{
  "model": "contrastive image-text model",
  "dataset": "photos of plants and fungi (iNaturalist)",
  "loss": "sigmoid",
  "encoder_isotropic": true,
  "encoder_layer_scale_init": 0.1,
  "encoder_width": 128,
  "text_encoder_width": 128,
  "text_encoder_head_dim": 32,
  "text_encoder_bias": "none",
  "text_encoder_inner_norm": false,
  "residual_init": "none",
  "max_steps": 17700,
  "lr_schedule": "cosine"
}
Rows from block 2 of the image encoder of a small contrastive image-text model, named by matrix and row number. Rows with one number within an expert belong to one neuron, the router's apart. Each number is 200 + 40 x the weight over its row's rms, rounded and kept within 0 to 999. All counts start at 0.
Before each expert's rows are labels from the 100 images, of 14848, where the router gives the expert most weight on average: "responds to" is what is common among them. Only what is clearly more common there than usual is listed. The data: photos of plants and fungi (iNaturalist).
# router: router (encoder.blocks.2.mlp.router.weight, 16x128, trained with AdamW), inputs 0-63
# up: expert up (encoder.blocks.2.mlp.up, 16x64x128), inputs 0-63
# down: expert down (encoder.blocks.2.mlp.down, 16x128x64, transposed), outputs 0-63

# expert 2
responds to: kingdom Fungi
router.2,233,200,189,238,184,264,145,269,220,143,177,125,221,157,191,185,300,112,137,172,231,180,258,253,136,247,179,156,266,193,160,155,276,177,143,185,226,295,216,212,243,165,151,162,187,200,251,132,131,254,240,245,224,241,249,305,165,161,247,205,233,213,235,218
up.31,213,234,219,207,208,129,255,195,168,213,207,174,214,130,268,206,137,252,219,285,218,133,236,241,185,202,180,187,207,239,291,209,165,285,235,306,188,117,133,149,190,211,219,205,219,213,179,252,210,206,211,188,222,213,135,195,153,205,179,206,187,183,198,190
down.31,147,185,160,197,257,187,186,190,187,167,198,119,226,214,143,258,235,167,135,157,219,178,270,144,181,214,163,170,227,313,200,238,184,214,195,231,169,245,106,262,232,236,196,202,189,135,212,247,243,132,229,213,179,262,196,243,212,244,235,168,249,140,163,235
up.32,188,196,241,210,196,262,215,137,217,234,284,228,185,225,201,234,243,207,209,248,191,170,246,249,211,153,170,239,154,121,201,236,203,127,185,201,214,231,245,233,225,209,242,222,227,230,214,208,205,214,215,223,173,199,148,184,254,144,168,244,156,204,258,191
down.32,162,164,125,243,201,180,163,182,251,196,96,191,238,173,197,187,157,218,232,216,198,215,142,203,210,146,214,128,217,281,184,263,172,218,183,222,205,230,153,115,284,145,242,259,262,164,183,191,191,224,172,268,179,155,148,256,183,187,241,231,167,256,179,201
up.33,160,212,196,158,179,166,219,112,194,187,169,203,191,161,255,158,223,177,155,265,222,143,245,204,189,94,218,196,246,134,215,268,284,205,201,283,221,260,239,256,199,300,133,172,196,224,217,116,229,189,192,187,225,190,217,135,122,149,223,251,189,187,167,179
down.33,177,118,193,127,138,218,155,152,228,229,156,172,300,233,230,142,247,184,177,192,278,189,179,176,165,163,194,254,153,243,128,238,182,177,229,191,201,240,204,233,174,147,225,154,171,272,189,101,221,230,117,173,213,183,199,225,184,208,187,236,279,144,217,215
up.34,169,171,226,141,202,144,138,222,217,238,168,168,193,171,262,205,181,161,207,162,257,163,195,215,195,98,252,291,173,155,173,234,211,230,103,132,155,186,196,260,243,264,196,218,242,177,200,136,121,199,217,215,161,229,194,194,228,153,225,189,237,165,136,278
down.34,208,206,165,224,214,149,185,229,200,243,197,230,327,197,195,187,205,255,189,237,294,254,133,203,209,285,216,164,196,214,258,123,219,280,246,169,244,228,158,269,227,221,205,147,156,222,227,171,189,254,171,277,156,169,216,233,181,173,172,138,173,230,175,235
up.35,274,204,187,143,239,184,216,192,100,145,192,150,137,262,249,216,134,239,145,199,116,208,252,135,260,200,172,151,266,203,224,196,193,170,228,184,197,177,231,191,195,257,137,191,230,206,149,184,194,206,157,196,284,173,192,222,184,237,244,232,139,184,134,156
down.35,232,244,221,186,220,97,194,206,255,202,218,183,210,200,230,225,99,176,187,229,164,120,216,141,227,124,151,226,145,221,154,181,229,195,151,181,210,143,211,161,190,199,178,195,233,176,145,250,184,168,226,188,239,153,202,192,150,280,228,230,125,258,200,178
up.36,182,227,219,177,235,197,162,211,279,150,159,276,271,175,213,204,273,174,213,179,223,147,233,288,161,204,210,169,262,179,128,160,239,164,263,116,234,168,207,124,200,283,189,209,155,168,241,151,201,244,251,253,233,137,225,177,230,203,188,138,223,205,180,220
down.36,274,129,210,178,172,172,230,250,216,166,217,252,191,223,197,124,202,169,183,104,228,247,179,253,263,220,198,232,205,224,203,191,201,225,197,183,223,265,186,256,186,178,185,213,255,247,149,202,242,192,153,159,226,241,159,192,191,240,172,189,278,232,169,237
up.37,252,148,169,196,231,193,243,179,319,209,179,204,196,207,314,235,272,166,146,190,225,138,217,133,225,208,145,232,252,207,234,222,166,234,206,221,216,114,163,168,177,208,184,186,287,202,191,218,195,158,204,218,237,259,156,265,220,175,243,214,208,205,226,158
down.37,147,195,146,127,228,206,227,196,222,119,240,265,216,171,104,234,208,242,226,215,240,291,223,168,170,157,158,184,183,214,147,218,239,161,196,248,231,215,240,222,250,188,147,174,206,144,266,136,178,146,153,191,203,210,215,196,144,179,222,240,237,184,173,123
up.38,202,160,177,263,307,260,138,230,140,237,146,236,156,179,235,181,217,191,94,183,265,204,192,231,230,174,188,223,162,258,211,182,178,91,167,236,195,186,194,175,249,212,231,269,240,152,111,167,200,142,238,158,177,206,177,179,224,222,216,207,192,166,212,187
down.38,145,138,236,243,250,114,126,248,217,137,208,211,157,140,160,162,172,193,215,213,201,153,194,199,178,175,208,152,265,182,154,228,200,200,243,130,176,171,209,259,209,197,162,268,210,203,261,224,196,126,148,203,224,177,221,180,228,210,263,187,209,217,216,161
up.39,228,145,151,179,163,276,167,183,271,215,232,215,186,216,229,246,221,239,176,205,153,218,159,220,135,156,176,214,180,244,238,195,254,169,234,193,210,275,209,222,171,236,130,245,177,180,166,146,190,162,188,206,200,208,193,224,180,171,158,178,243,201,236,248
down.39,255,185,210,263,246,244,208,224,172,198,174,241,156,247,262,204,202,197,208,90,192,199,120,231,214,216,230,220,277,281,219,294,181,208,185,216,173,244,146,188,163,184,182,199,155,215,234,243,215,191,111,202,241,180,231,185,278,180,190,286,232,191,209,176
up.40,174,173,171,157,200,153,201,149,214,253,160,188,151,198,256,223,189,225,241,169,218,184,186,206,197,222,190,137,213,149,160,180,184,224,226,257,247,184,218,277,143,166,288,167,172,221,307,164,158,162,230,148,177,186,235,265,165,157,276,216,188,202,180,244
down.40,237,206,273,222,227,197,184,219,183,238,190,164,217,220,229,261,245,267,201,230,207,164,213,220,191,209,213,144,192,302,256,240,247,249,211,199,162,238,194,240,210,162,231,191,267,141,175,213,245,160,178,184,243,185,222,242,240,204,172,171,142,215,180,218
up.41,195,157,191,193,178,182,196,210,206,224,205,211,259,199,209,220,181,204,188,192,121,265,214,190,231,222,205,243,196,181,168,134,193,184,144,144,176,286,183,244,241,185,222,234,222,265,145,219,246,99,258,162,199,122,185,240,230,166,215,190,219,226,237,216
down.41,281,151,273,184,224,140,143,181,214,173,188,186,190,180,262,181,185,239,212,244,200,241,229,195,248,162,150,199,187,177,160,214,213,130,144,214,231,230,128,222,226,221,164,216,315,166,202,214,174,252,175,236,169,170,182,182,177,172,200,180,156,145,104,255
up.42,217,221,168,280,190,208,169,181,107,167,228,195,228,235,204,264,198,224,169,204,304,127,175,210,242,226,211,152,184,210,177,219,276,249,208,173,220,119,178,231,236,243,213,119,197,150,220,153,188,172,164,210,159,258,213,191,214,201,229,232,214,195,212,216
down.42,171,249,243,283,137,183,244,225,255,123,213,205,160,175,217,161,260,242,194,243,158,220,178,287,196,170,220,197,238,239,223,180,200,213,193,211,203,163,114,237,220,144,142,156,213,179,242,187,200,225,188,135,169,205,168,262,208,235,199,211,218,203,153,173
up.43,216,224,210,239,249,253,186,205,221,194,205,210,192,252,230,162,236,280,172,192,209,175,172,271,208,276,184,232,188,99,220,142,191,255,169,166,210,114,197,176,80,270,234,106,241,120,163,126,210,215,261,208,118,209,218,244,213,184,203,239,209,135,217,221
down.43,198,171,256,218,154,227,197,186,182,230,165,258,188,189,218,137,250,177,132,173,202,184,251,182,188,215,237,164,189,220,304,163,286,226,146,223,110,234,263,251,149,196,206,157,230,264,193,215,183,239,177,196,124,183,187,315,199,182,216,194,187,186,230,195
up.44,180,224,181,258,130,189,202,158,224,174,131,148,111,216,244,171,175,293,180,250,205,185,138,190,289,216,223,216,181,233,213,246,199,146,250,167,170,163,197,179,194,210,188,245,200,181,253,170,156,210,241,201,228,202,200,154,161,212,166,206,213,228,158,129
down.44,189,207,174,182,194,193,206,168,180,161,223,208,197,195,199,219,187,150,213,235,231,235,189,221,212,218,162,243,206,175,189,191,158,251,115,189,264,183,188,157,149,181,202,223,244,137,207,273,197,230,220,181,201,207,163,227,227,223,205,198,198,216,311,200
up.45,220,229,226,206,168,178,201,201,203,164,199,277,241,238,160,200,159,195,120,212,188,177,263,146,163,170,149,199,191,215,237,158,191,267,224,257,164,208,182,139,236,186,276,216,159,200,177,228,224,141,234,142,168,161,202,197,145,246,221,194,193,246,221,173
down.45,316,265,260,192,162,281,244,233,203,226,226,212,268,254,202,229,226,191,235,253,241,198,235,221,186,243,243,219,203,189,173,241,88,205,249,204,207,167,167,180,164,226,183,206,164,138,200,173,193,145,216,179,126,202,166,218,226,211,151,262,178,121,206,192
up.46,182,164,233,238,246,156,211,249,169,76,189,242,119,179,229,243,198,186,254,225,191,142,221,225,240,226,229,217,174,201,198,235,219,196,278,205,186,256,227,195,109,164,159,196,193,217,256,253,165,109,181,208,189,118,161,213,177,239,160,205,274,201,194,188
down.46,119,178,182,141,172,209,177,222,224,174,207,197,226,208,136,80,220,194,181,164,225,196,211,160,173,193,171,139,315,147,144,242,139,208,251,169,267,205,160,235,179,204,158,195,167,217,207,199,174,133,203,231,246,207,254,167,164,260,250,254,216,192,151,189

# expert 0
responds to: order Ranunculales
router.0,152,226,161,160,208,277,251,153,223,238,200,227,254,218,178,162,165,190,189,328,148,144,210,219,158,196,172,225,133,149,243,152,178,206,163,176,172,255,194,239,147,213,152,232,150,175,157,231,251,193,228,210,184,233,205,228,165,210,119,207,171,189,199,217
up.31,140,217,241,120,162,254,171,191,195,218,247,260,228,265,177,162,206,236,207,143,167,144,116,252,182,205,206,179,219,233,289,194,271,250,185,225,200,201,218,263,204,183,172,183,251,137,211,147,161,191,199,171,213,217,232,209,184,179,160,172,219,155,205,213
down.31,167,253,201,134,268,137,186,195,225,147,263,177,189,181,228,233,220,225,265,182,192,183,178,156,182,166,265,266,261,179,129,209,159,147,213,240,241,277,226,279,168,148,157,190,190,218,233,161,248,178,275,239,151,224,218,199,226,195,218,201,167,192,124,239
up.32,207,259,170,186,153,170,240,198,206,96,188,183,237,181,276,216,216,181,211,210,174,182,195,160,214,223,214,201,178,234,228,202,138,238,217,293,257,250,134,214,142,181,200,198,184,182,181,178,202,217,245,180,124,213,214,136,254,234,263,204,169,160,153,204
down.32,186,188,202,178,225,199,225,169,224,171,180,165,183,168,275,256,195,109,269,172,149,243,198,202,128,314,227,189,219,246,144,97,280,219,213,181,200,209,182,183,198,206,206,177,122,150,180,172,214,215,199,154,196,145,206,164,161,201,208,180,268,190,247,209
up.33,187,172,209,150,212,184,236,246,227,200,241,195,225,156,107,296,175,179,222,157,213,187,199,291,197,217,283,292,230,164,208,251,239,96,167,210,149,213,244,194,212,193,196,137,215,200,262,182,140,216,205,200,182,224,255,222,122,235,216,141,136,188,226,292
down.33,230,199,212,175,221,229,253,281,187,229,182,150,209,254,225,231,187,165,191,178,185,144,160,338,233,152,184,149,166,241,182,199,187,208,113,168,171,173,163,168,120,265,168,254,148,182,231,229,154,184,279,170,182,245,267,259,148,267,168,204,211,141,203,215
up.34,162,243,160,233,223,276,173,214,225,150,237,246,238,218,199,198,195,213,176,223,195,166,223,206,204,156,206,222,162,135,216,163,195,135,127,158,202,181,264,235,192,159,189,180,188,272,192,119,179,115,132,176,209,247,208,209,242,252,193,161,185,150,195,259
down.34,216,199,257,183,167,237,151,176,286,232,203,241,249,175,247,270,207,158,192,216,238,217,76,199,259,108,280,236,207,149,139,189,141,262,184,149,193,160,211,217,159,147,230,173,215,208,113,160,223,164,249,193,186,231,207,182,195,210,191,149,235,225,167,111
up.35,232,214,190,197,177,156,164,158,242,193,193,203,193,211,183,203,208,155,162,260,216,143,179,182,235,273,233,164,202,208,220,173,222,240,203,198,225,241,244,115,238,148,228,197,257,174,224,159,160,269,195,178,254,160,215,273,191,175,147,200,277,187,203,271
down.35,230,215,295,182,220,218,218,191,200,232,157,116,144,142,216,225,233,206,177,263,228,146,191,193,263,211,133,153,256,195,176,236,169,210,206,239,300,197,189,234,192,216,141,193,200,180,189,209,130,170,213,257,171,166,197,213,235,238,177,224,136,179,148,190
up.36,246,196,175,186,206,197,219,215,178,189,186,166,188,167,233,280,164,296,168,135,210,219,153,221,185,224,204,178,240,235,279,225,197,252,183,235,202,256,282,237,197,251,161,172,229,214,147,249,222,199,225,235,178,236,158,73,158,143,244,121,230,199,264,203
down.36,141,198,180,181,235,222,211,235,205,119,194,206,215,208,188,253,169,249,177,215,229,249,140,142,165,133,242,146,142,211,135,199,158,249,172,191,102,244,188,200,229,125,143,212,213,298,235,199,236,248,237,164,124,225,180,187,193,244,224,195,222,229,277,154
up.37,243,229,192,200,182,160,158,169,262,132,240,165,264,150,167,192,235,168,267,206,257,144,198,201,176,237,143,247,272,187,145,174,168,273,192,133,175,236,219,213,197,165,207,223,107,178,138,186,195,260,156,180,241,167,186,170,166,181,190,208,250,123,221,238
down.37,195,210,190,217,251,140,182,238,181,166,178,220,166,178,148,126,252,252,197,77,267,216,224,137,233,216,186,156,106,227,256,218,156,228,220,159,215,179,171,223,185,242,277,254,242,227,234,211,290,204,167,187,239,182,186,227,199,134,148,176,178,223,212,164
up.38,184,230,248,239,281,145,215,253,324,171,145,190,246,228,170,166,174,136,215,241,184,190,129,276,194,159,200,211,198,211,210,214,228,217,198,241,159,245,183,126,193,199,210,213,190,197,217,204,171,177,185,197,249,161,307,155,163,117,228,253,208,178,194,197
down.38,201,262,180,177,169,119,166,203,107,151,246,193,188,180,172,224,226,217,260,263,233,166,179,243,209,216,248,171,224,168,233,207,187,179,168,217,217,161,188,150,214,217,237,204,159,217,164,304,224,247,258,182,138,220,259,245,171,110,241,222,208,231,93,199
up.39,213,166,209,245,188,171,138,161,275,200,173,202,159,217,200,195,127,191,244,220,221,199,87,222,226,168,206,267,128,250,164,166,166,203,147,193,152,152,222,316,198,211,164,177,220,199,135,216,179,213,226,186,207,168,253,227,210,245,220,216,251,143,191,275
down.39,164,247,215,275,222,192,248,203,279,277,78,156,184,221,225,85,257,215,105,201,192,211,234,168,165,202,222,237,190,222,179,213,235,201,211,192,219,221,242,179,188,158,159,215,90,162,169,250,192,226,232,204,170,186,196,160,178,224,100,214,211,205,233,177
up.40,123,215,220,130,245,212,225,177,235,196,205,170,223,162,244,216,219,174,163,288,159,132,145,177,123,236,255,201,202,172,212,205,216,222,267,251,262,147,150,200,188,254,162,246,214,225,194,123,256,172,204,146,175,177,247,186,151,162,178,131,205,200,194,106
down.40,157,137,280,236,231,268,186,239,201,229,194,229,255,255,303,225,146,224,177,221,211,148,139,146,125,219,284,146,194,222,233,196,209,177,132,210,180,155,255,185,207,233,228,223,144,179,149,200,156,215,167,264,222,212,176,197,221,204,156,148,227,182,204,243
up.41,243,237,188,206,248,229,250,133,218,240,209,170,237,135,291,188,200,237,212,184,207,219,162,237,284,169,187,208,266,286,190,173,184,156,202,148,263,239,198,130,141,202,225,128,152,185,244,194,216,128,193,168,161,156,227,235,173,193,155,188,205,166,260,245
down.41,244,230,269,162,211,64,238,133,223,163,214,276,230,162,208,201,251,188,173,237,228,229,203,89,198,271,164,244,243,202,251,211,235,169,238,249,172,167,150,146,160,174,208,186,169,221,181,146,237,213,185,154,281,229,219,195,224,211,186,160,258,192,227,162
up.42,186,283,254,205,181,242,158,144,199,197,185,150,143,195,154,224,204,204,239,142,208,167,279,165,101,216,216,210,252,167,166,183,191,187,202,230,216,256,204,204,216,156,195,225,163,192,210,207,171,210,241,191,233,140,190,221,189,230,217,195,110,226,151,186
down.42,223,286,201,146,178,181,181,234,102,158,189,181,269,244,200,186,172,174,254,227,183,252,172,181,146,185,196,248,198,247,175,208,233,136,185,205,184,220,187,210,193,206,194,222,155,235,267,198,165,154,200,203,211,159,211,193,189,176,229,244,261,203,218,196
up.43,197,190,237,158,230,220,172,161,134,219,192,246,64,204,227,210,232,135,176,210,198,212,201,223,152,222,258,206,220,215,181,273,246,250,181,273,197,171,170,200,99,206,172,215,200,227,208,214,103,187,131,231,128,182,212,230,207,247,98,176,218,261,216,234
down.43,216,180,186,290,214,239,246,126,163,161,148,186,175,235,251,137,211,224,237,232,193,237,248,202,213,165,225,268,201,214,186,224,237,198,252,192,192,174,213,146,262,205,79,296,203,232,138,162,215,241,232,167,244,192,193,239,237,245,174,229,214,204,171,187
up.44,223,222,189,172,128,244,75,255,256,170,216,184,146,177,241,167,138,236,183,220,195,240,111,144,192,205,270,213,247,166,202,211,221,206,175,141,183,227,226,185,145,186,195,191,257,203,244,229,218,252,153,279,204,128,256,259,199,205,202,213,149,188,126,271
down.44,204,211,179,191,159,130,148,159,138,272,224,174,214,167,142,247,160,203,196,195,216,154,254,272,153,169,242,253,162,151,177,189,208,148,309,333,184,202,173,195,196,196,252,151,213,186,213,223,251,233,233,237,223,150,260,213,175,225,180,139,180,184,189,206
up.45,237,221,192,127,234,163,157,182,171,174,204,180,267,300,209,137,210,170,268,384,226,157,183,240,165,219,227,142,141,176,201,149,265,177,196,156,197,174,187,245,205,245,208,221,212,154,230,204,188,211,237,221,210,181,186,143,164,182,161,199,217,206,194,235
down.45,245,182,184,265,209,276,202,213,244,190,200,189,195,199,288,178,236,144,264,98,199,205,167,243,182,144,183,234,218,193,156,200,178,198,184,184,184,199,158,183,198,167,296,81,175,164,250,213,209,212,156,248,122,263,238,251,187,218,175,255,264,260,158,141
up.46,155,177,178,194,169,222,187,146,189,186,205,182,226,225,189,165,272,229,202,194,153,202,152,195,233,188,151,230,213,129,222,230,203,186,96,144,158,210,296,200,156,208,191,218,167,190,166,194,175,149,319,198,211,251,160,183,231,233,157,180,144,280,190,213
down.46,226,232,312,230,256,210,105,155,244,209,158,251,215,269,185,213,223,223,184,202,215,226,250,182,215,232,178,220,232,237,162,154,216,239,151,184,198,197,195,230,211,180,183,170,261,153,221,198,185,183,188,122,205,172,209,233,203,234,178,188,141,173,192,170

# expert 11
responds to: order Asterales; family: Asteraceae
router.11,236,217,218,227,230,204,217,156,118,156,175,162,201,187,171,173,240,187,217,236,239,136,233,202,142,224,290,229,208,139,179,173,288,193,163,200,185,184,218,200,194,195,251,187,217,204,205,320,234,333,177,195,192,229,213,207,107,206,193,218,190,290,233,156
up.31,164,238,234,220,125,280,290,206,168,283,255,201,211,216,194,146,190,148,114,198,191,197,161,218,289,195,227,190,202,237,221,231,141,112,179,216,185,236,210,250,174,189,161,150,210,163,161,200,194,186,155,244,206,206,149,77,191,169,204,203,215,213,171,258
down.31,208,230,237,214,243,148,178,265,170,199,170,236,154,218,202,179,204,167,288,193,249,251,230,238,129,206,180,211,282,199,166,217,188,204,248,196,252,153,140,223,244,234,235,159,240,207,256,205,228,200,272,159,185,215,209,197,190,184,210,216,253,181,185,151
up.32,159,226,169,179,124,278,185,191,208,185,218,257,172,162,191,115,170,191,187,251,147,187,190,236,158,204,220,158,143,175,175,219,160,268,184,187,199,239,189,189,256,223,151,241,165,147,218,167,225,149,193,235,213,182,236,235,209,120,210,195,205,153,147,254
down.32,256,166,174,169,272,212,208,192,209,203,173,180,230,189,237,187,137,116,166,145,273,246,180,179,233,155,202,122,195,200,238,223,186,212,226,138,219,223,124,225,195,199,130,173,227,190,171,219,92,187,174,156,286,128,198,112,176,199,145,203,150,238,240,191
up.33,200,143,145,188,165,184,158,216,206,197,156,207,171,188,211,260,185,218,168,229,204,122,159,224,148,155,192,193,166,230,227,169,254,161,166,272,202,209,216,195,186,213,205,280,266,255,95,166,275,276,193,283,211,170,212,162,167,215,249,239,164,223,174,158
down.33,233,173,191,158,120,200,177,213,153,276,246,230,272,205,148,171,170,251,171,127,245,210,185,207,229,172,145,148,125,178,243,182,243,198,234,171,235,284,112,244,207,191,147,280,136,197,211,280,235,186,241,271,186,171,264,198,224,283,210,187,193,200,141,203
up.34,155,191,170,191,222,220,208,195,192,203,168,180,165,223,177,214,196,127,162,191,275,198,272,157,154,184,195,248,122,258,212,223,204,230,224,198,225,196,167,212,214,148,151,179,200,144,217,243,156,133,268,264,195,209,151,190,258,222,159,201,189,236,256,265
down.34,204,139,212,200,182,269,213,200,159,181,176,249,174,140,234,186,141,199,144,185,203,189,222,307,246,232,267,227,194,224,143,201,165,190,206,234,193,155,211,229,160,272,241,214,191,211,128,182,231,240,222,143,198,198,234,278,260,214,208,233,194,199,239,257
up.35,233,229,226,189,218,180,172,251,162,142,171,185,126,135,222,207,140,177,154,177,221,265,205,144,218,182,211,220,214,223,253,174,157,183,248,223,230,272,258,185,229,156,230,227,183,146,210,164,233,185,236,198,92,207,227,217,249,159,256,260,184,259,202,184
down.35,221,172,245,241,219,177,194,250,238,199,227,111,212,223,186,219,238,220,203,219,188,173,222,199,172,160,233,215,278,214,284,175,214,146,241,232,184,146,252,142,223,281,312,188,185,143,244,217,281,210,208,251,199,218,240,214,178,180,168,203,224,189,260,196
up.36,159,231,246,178,223,224,201,185,138,174,99,292,205,190,149,270,219,177,164,199,197,157,168,268,213,242,213,221,211,208,156,257,193,151,248,203,208,181,244,288,226,235,201,224,128,166,200,209,195,226,231,249,179,176,320,113,264,169,185,204,179,177,195,184
down.36,164,238,248,154,219,172,154,247,217,209,128,173,157,203,226,171,284,255,162,232,216,217,224,275,240,224,160,165,155,183,188,240,205,185,238,233,224,210,187,200,180,196,302,154,206,236,219,238,191,236,200,234,202,273,151,261,172,199,252,217,263,208,258,176
up.37,228,165,207,247,226,179,189,247,233,122,180,227,198,267,187,225,236,226,209,203,211,177,210,188,172,233,183,228,180,203,229,263,234,160,207,196,196,187,232,206,165,186,211,184,237,187,188,120,220,233,286,190,251,147,245,222,260,166,168,249,253,223,176,220
down.37,214,122,164,184,177,231,175,229,172,210,276,208,146,194,155,277,174,260,222,176,214,233,240,244,179,220,222,187,172,181,249,213,197,188,223,231,131,204,254,228,187,209,179,208,165,221,270,183,193,225,206,156,203,256,178,231,320,190,162,213,201,98,153,258
up.38,164,142,174,186,187,248,166,217,226,243,160,201,157,225,203,158,194,213,180,231,145,213,243,153,217,269,95,203,233,249,138,241,217,231,206,172,147,185,239,183,290,208,229,178,192,202,207,171,212,230,226,207,268,198,198,134,191,248,226,216,212,144,121,199
down.38,208,200,173,291,213,235,205,181,96,279,102,213,186,215,212,245,283,182,201,201,175,198,230,182,186,180,209,186,223,250,201,192,168,229,183,277,123,155,198,291,244,199,229,238,222,145,199,221,222,169,222,191,202,182,211,236,176,255,192,149,221,229,177,217
up.39,190,203,252,150,282,229,214,222,235,212,204,132,117,164,240,193,191,157,220,186,184,197,252,144,148,279,150,168,294,187,165,201,215,188,279,187,188,135,225,239,226,180,357,196,239,205,170,195,175,206,124,228,208,159,187,241,179,191,168,246,176,240,178,177
down.39,298,247,201,214,203,235,225,161,231,184,168,256,155,245,163,294,164,263,267,174,211,113,223,236,195,254,169,229,245,166,197,203,184,234,256,175,253,220,171,161,140,180,270,211,169,193,168,239,240,227,228,174,143,174,153,174,157,229,222,162,250,202,227,189
up.40,166,236,188,158,132,241,164,205,163,140,229,166,269,271,178,201,146,178,222,194,223,184,168,245,217,124,244,161,248,201,196,206,212,215,232,129,217,250,193,199,173,209,258,161,143,151,182,294,167,222,181,209,285,245,256,166,239,201,166,291,168,155,257,207
down.40,141,165,221,131,205,163,192,241,189,205,193,141,191,242,183,256,177,148,175,166,235,169,242,153,195,243,143,230,271,148,234,160,167,197,141,197,109,220,212,200,143,167,204,211,182,230,220,237,226,214,170,126,190,200,213,191,205,133,191,222,160,204,219,130
up.41,126,214,215,195,279,263,241,273,199,210,218,140,231,157,227,219,181,253,264,197,181,164,126,256,160,237,235,230,144,165,155,205,227,194,201,219,223,167,163,272,169,255,151,174,226,215,164,172,217,207,105,182,180,219,196,101,150,262,206,168,209,248,245,165
down.41,187,146,203,210,161,142,169,201,178,189,244,218,196,97,218,163,155,251,204,195,189,191,230,154,181,168,230,232,222,114,169,133,219,176,205,256,227,164,189,186,164,206,316,187,163,170,233,189,214,223,205,128,197,187,202,219,137,196,184,177,207,218,221,242
up.42,198,168,192,223,177,179,207,232,175,185,264,218,292,204,183,194,214,169,189,161,212,168,320,236,161,153,182,178,234,170,186,215,143,94,160,238,196,189,227,176,197,279,209,204,267,225,159,271,213,265,233,165,198,222,168,233,260,246,229,217,249,170,227,205
down.42,249,162,162,162,237,204,204,145,315,194,247,180,222,256,187,208,220,169,170,233,231,215,210,174,208,226,202,236,171,204,228,295,178,169,215,155,213,179,232,180,140,217,261,103,216,250,159,183,203,196,246,176,136,244,210,152,196,179,145,237,270,215,197,213
up.43,141,194,194,156,216,196,194,253,249,195,207,213,175,188,196,131,174,211,218,167,197,209,184,128,194,165,214,223,209,176,236,210,269,147,257,146,266,250,203,189,190,224,124,171,272,240,221,179,134,209,226,148,251,230,240,242,263,270,261,161,206,202,182,183
down.43,193,232,202,204,144,148,161,178,153,156,174,158,237,200,175,182,244,139,212,216,221,196,224,199,192,174,256,200,278,156,184,195,220,155,199,210,239,200,204,247,195,197,140,168,233,243,206,164,123,230,164,208,221,241,116,181,165,145,195,241,134,192,246,93
up.44,195,171,217,176,224,200,149,139,173,161,230,224,174,263,234,152,172,143,176,123,186,176,178,200,140,138,228,196,230,147,259,206,167,192,127,187,215,219,131,153,266,270,147,212,202,171,248,211,182,236,167,207,209,179,117,268,214,194,223,173,253,262,231,261
down.44,237,138,147,148,249,193,195,182,191,161,157,227,241,172,207,185,170,171,193,192,138,189,234,195,194,236,192,220,137,196,196,196,235,317,195,263,189,174,220,164,126,180,220,189,209,242,239,201,253,126,233,252,233,236,150,234,203,217,222,154,167,93,227,197
up.45,171,213,210,208,255,150,268,208,174,109,177,292,237,190,231,272,263,201,190,212,213,144,173,228,189,180,240,251,179,166,233,147,172,219,169,139,185,163,160,237,220,169,215,210,248,188,198,159,240,249,163,205,200,142,218,160,186,200,175,199,183,243,137,140
down.45,254,203,225,310,143,195,202,199,217,190,218,184,263,176,261,226,238,183,199,178,193,145,166,179,255,172,177,261,158,245,218,216,201,121,159,285,149,179,183,254,197,192,164,162,144,203,134,275,165,126,148,158,158,177,189,216,136,206,237,236,203,245,260,164
up.46,168,153,195,235,206,176,247,184,227,188,171,213,156,222,225,233,175,244,176,168,186,229,255,154,157,185,234,206,245,264,247,255,127,196,190,153,197,222,253,185,235,192,216,242,175,197,166,140,231,167,265,152,164,221,220,217,193,234,179,199,137,169,247,161
down.46,130,210,223,201,193,196,216,183,177,247,234,192,215,189,297,227,213,277,243,218,183,206,135,240,127,171,244,208,152,318,163,188,209,138,233,243,216,217,158,209,273,220,209,164,255,172,185,161,219,247,211,153,248,233,182,172,168,206,185,194,168,210,179,175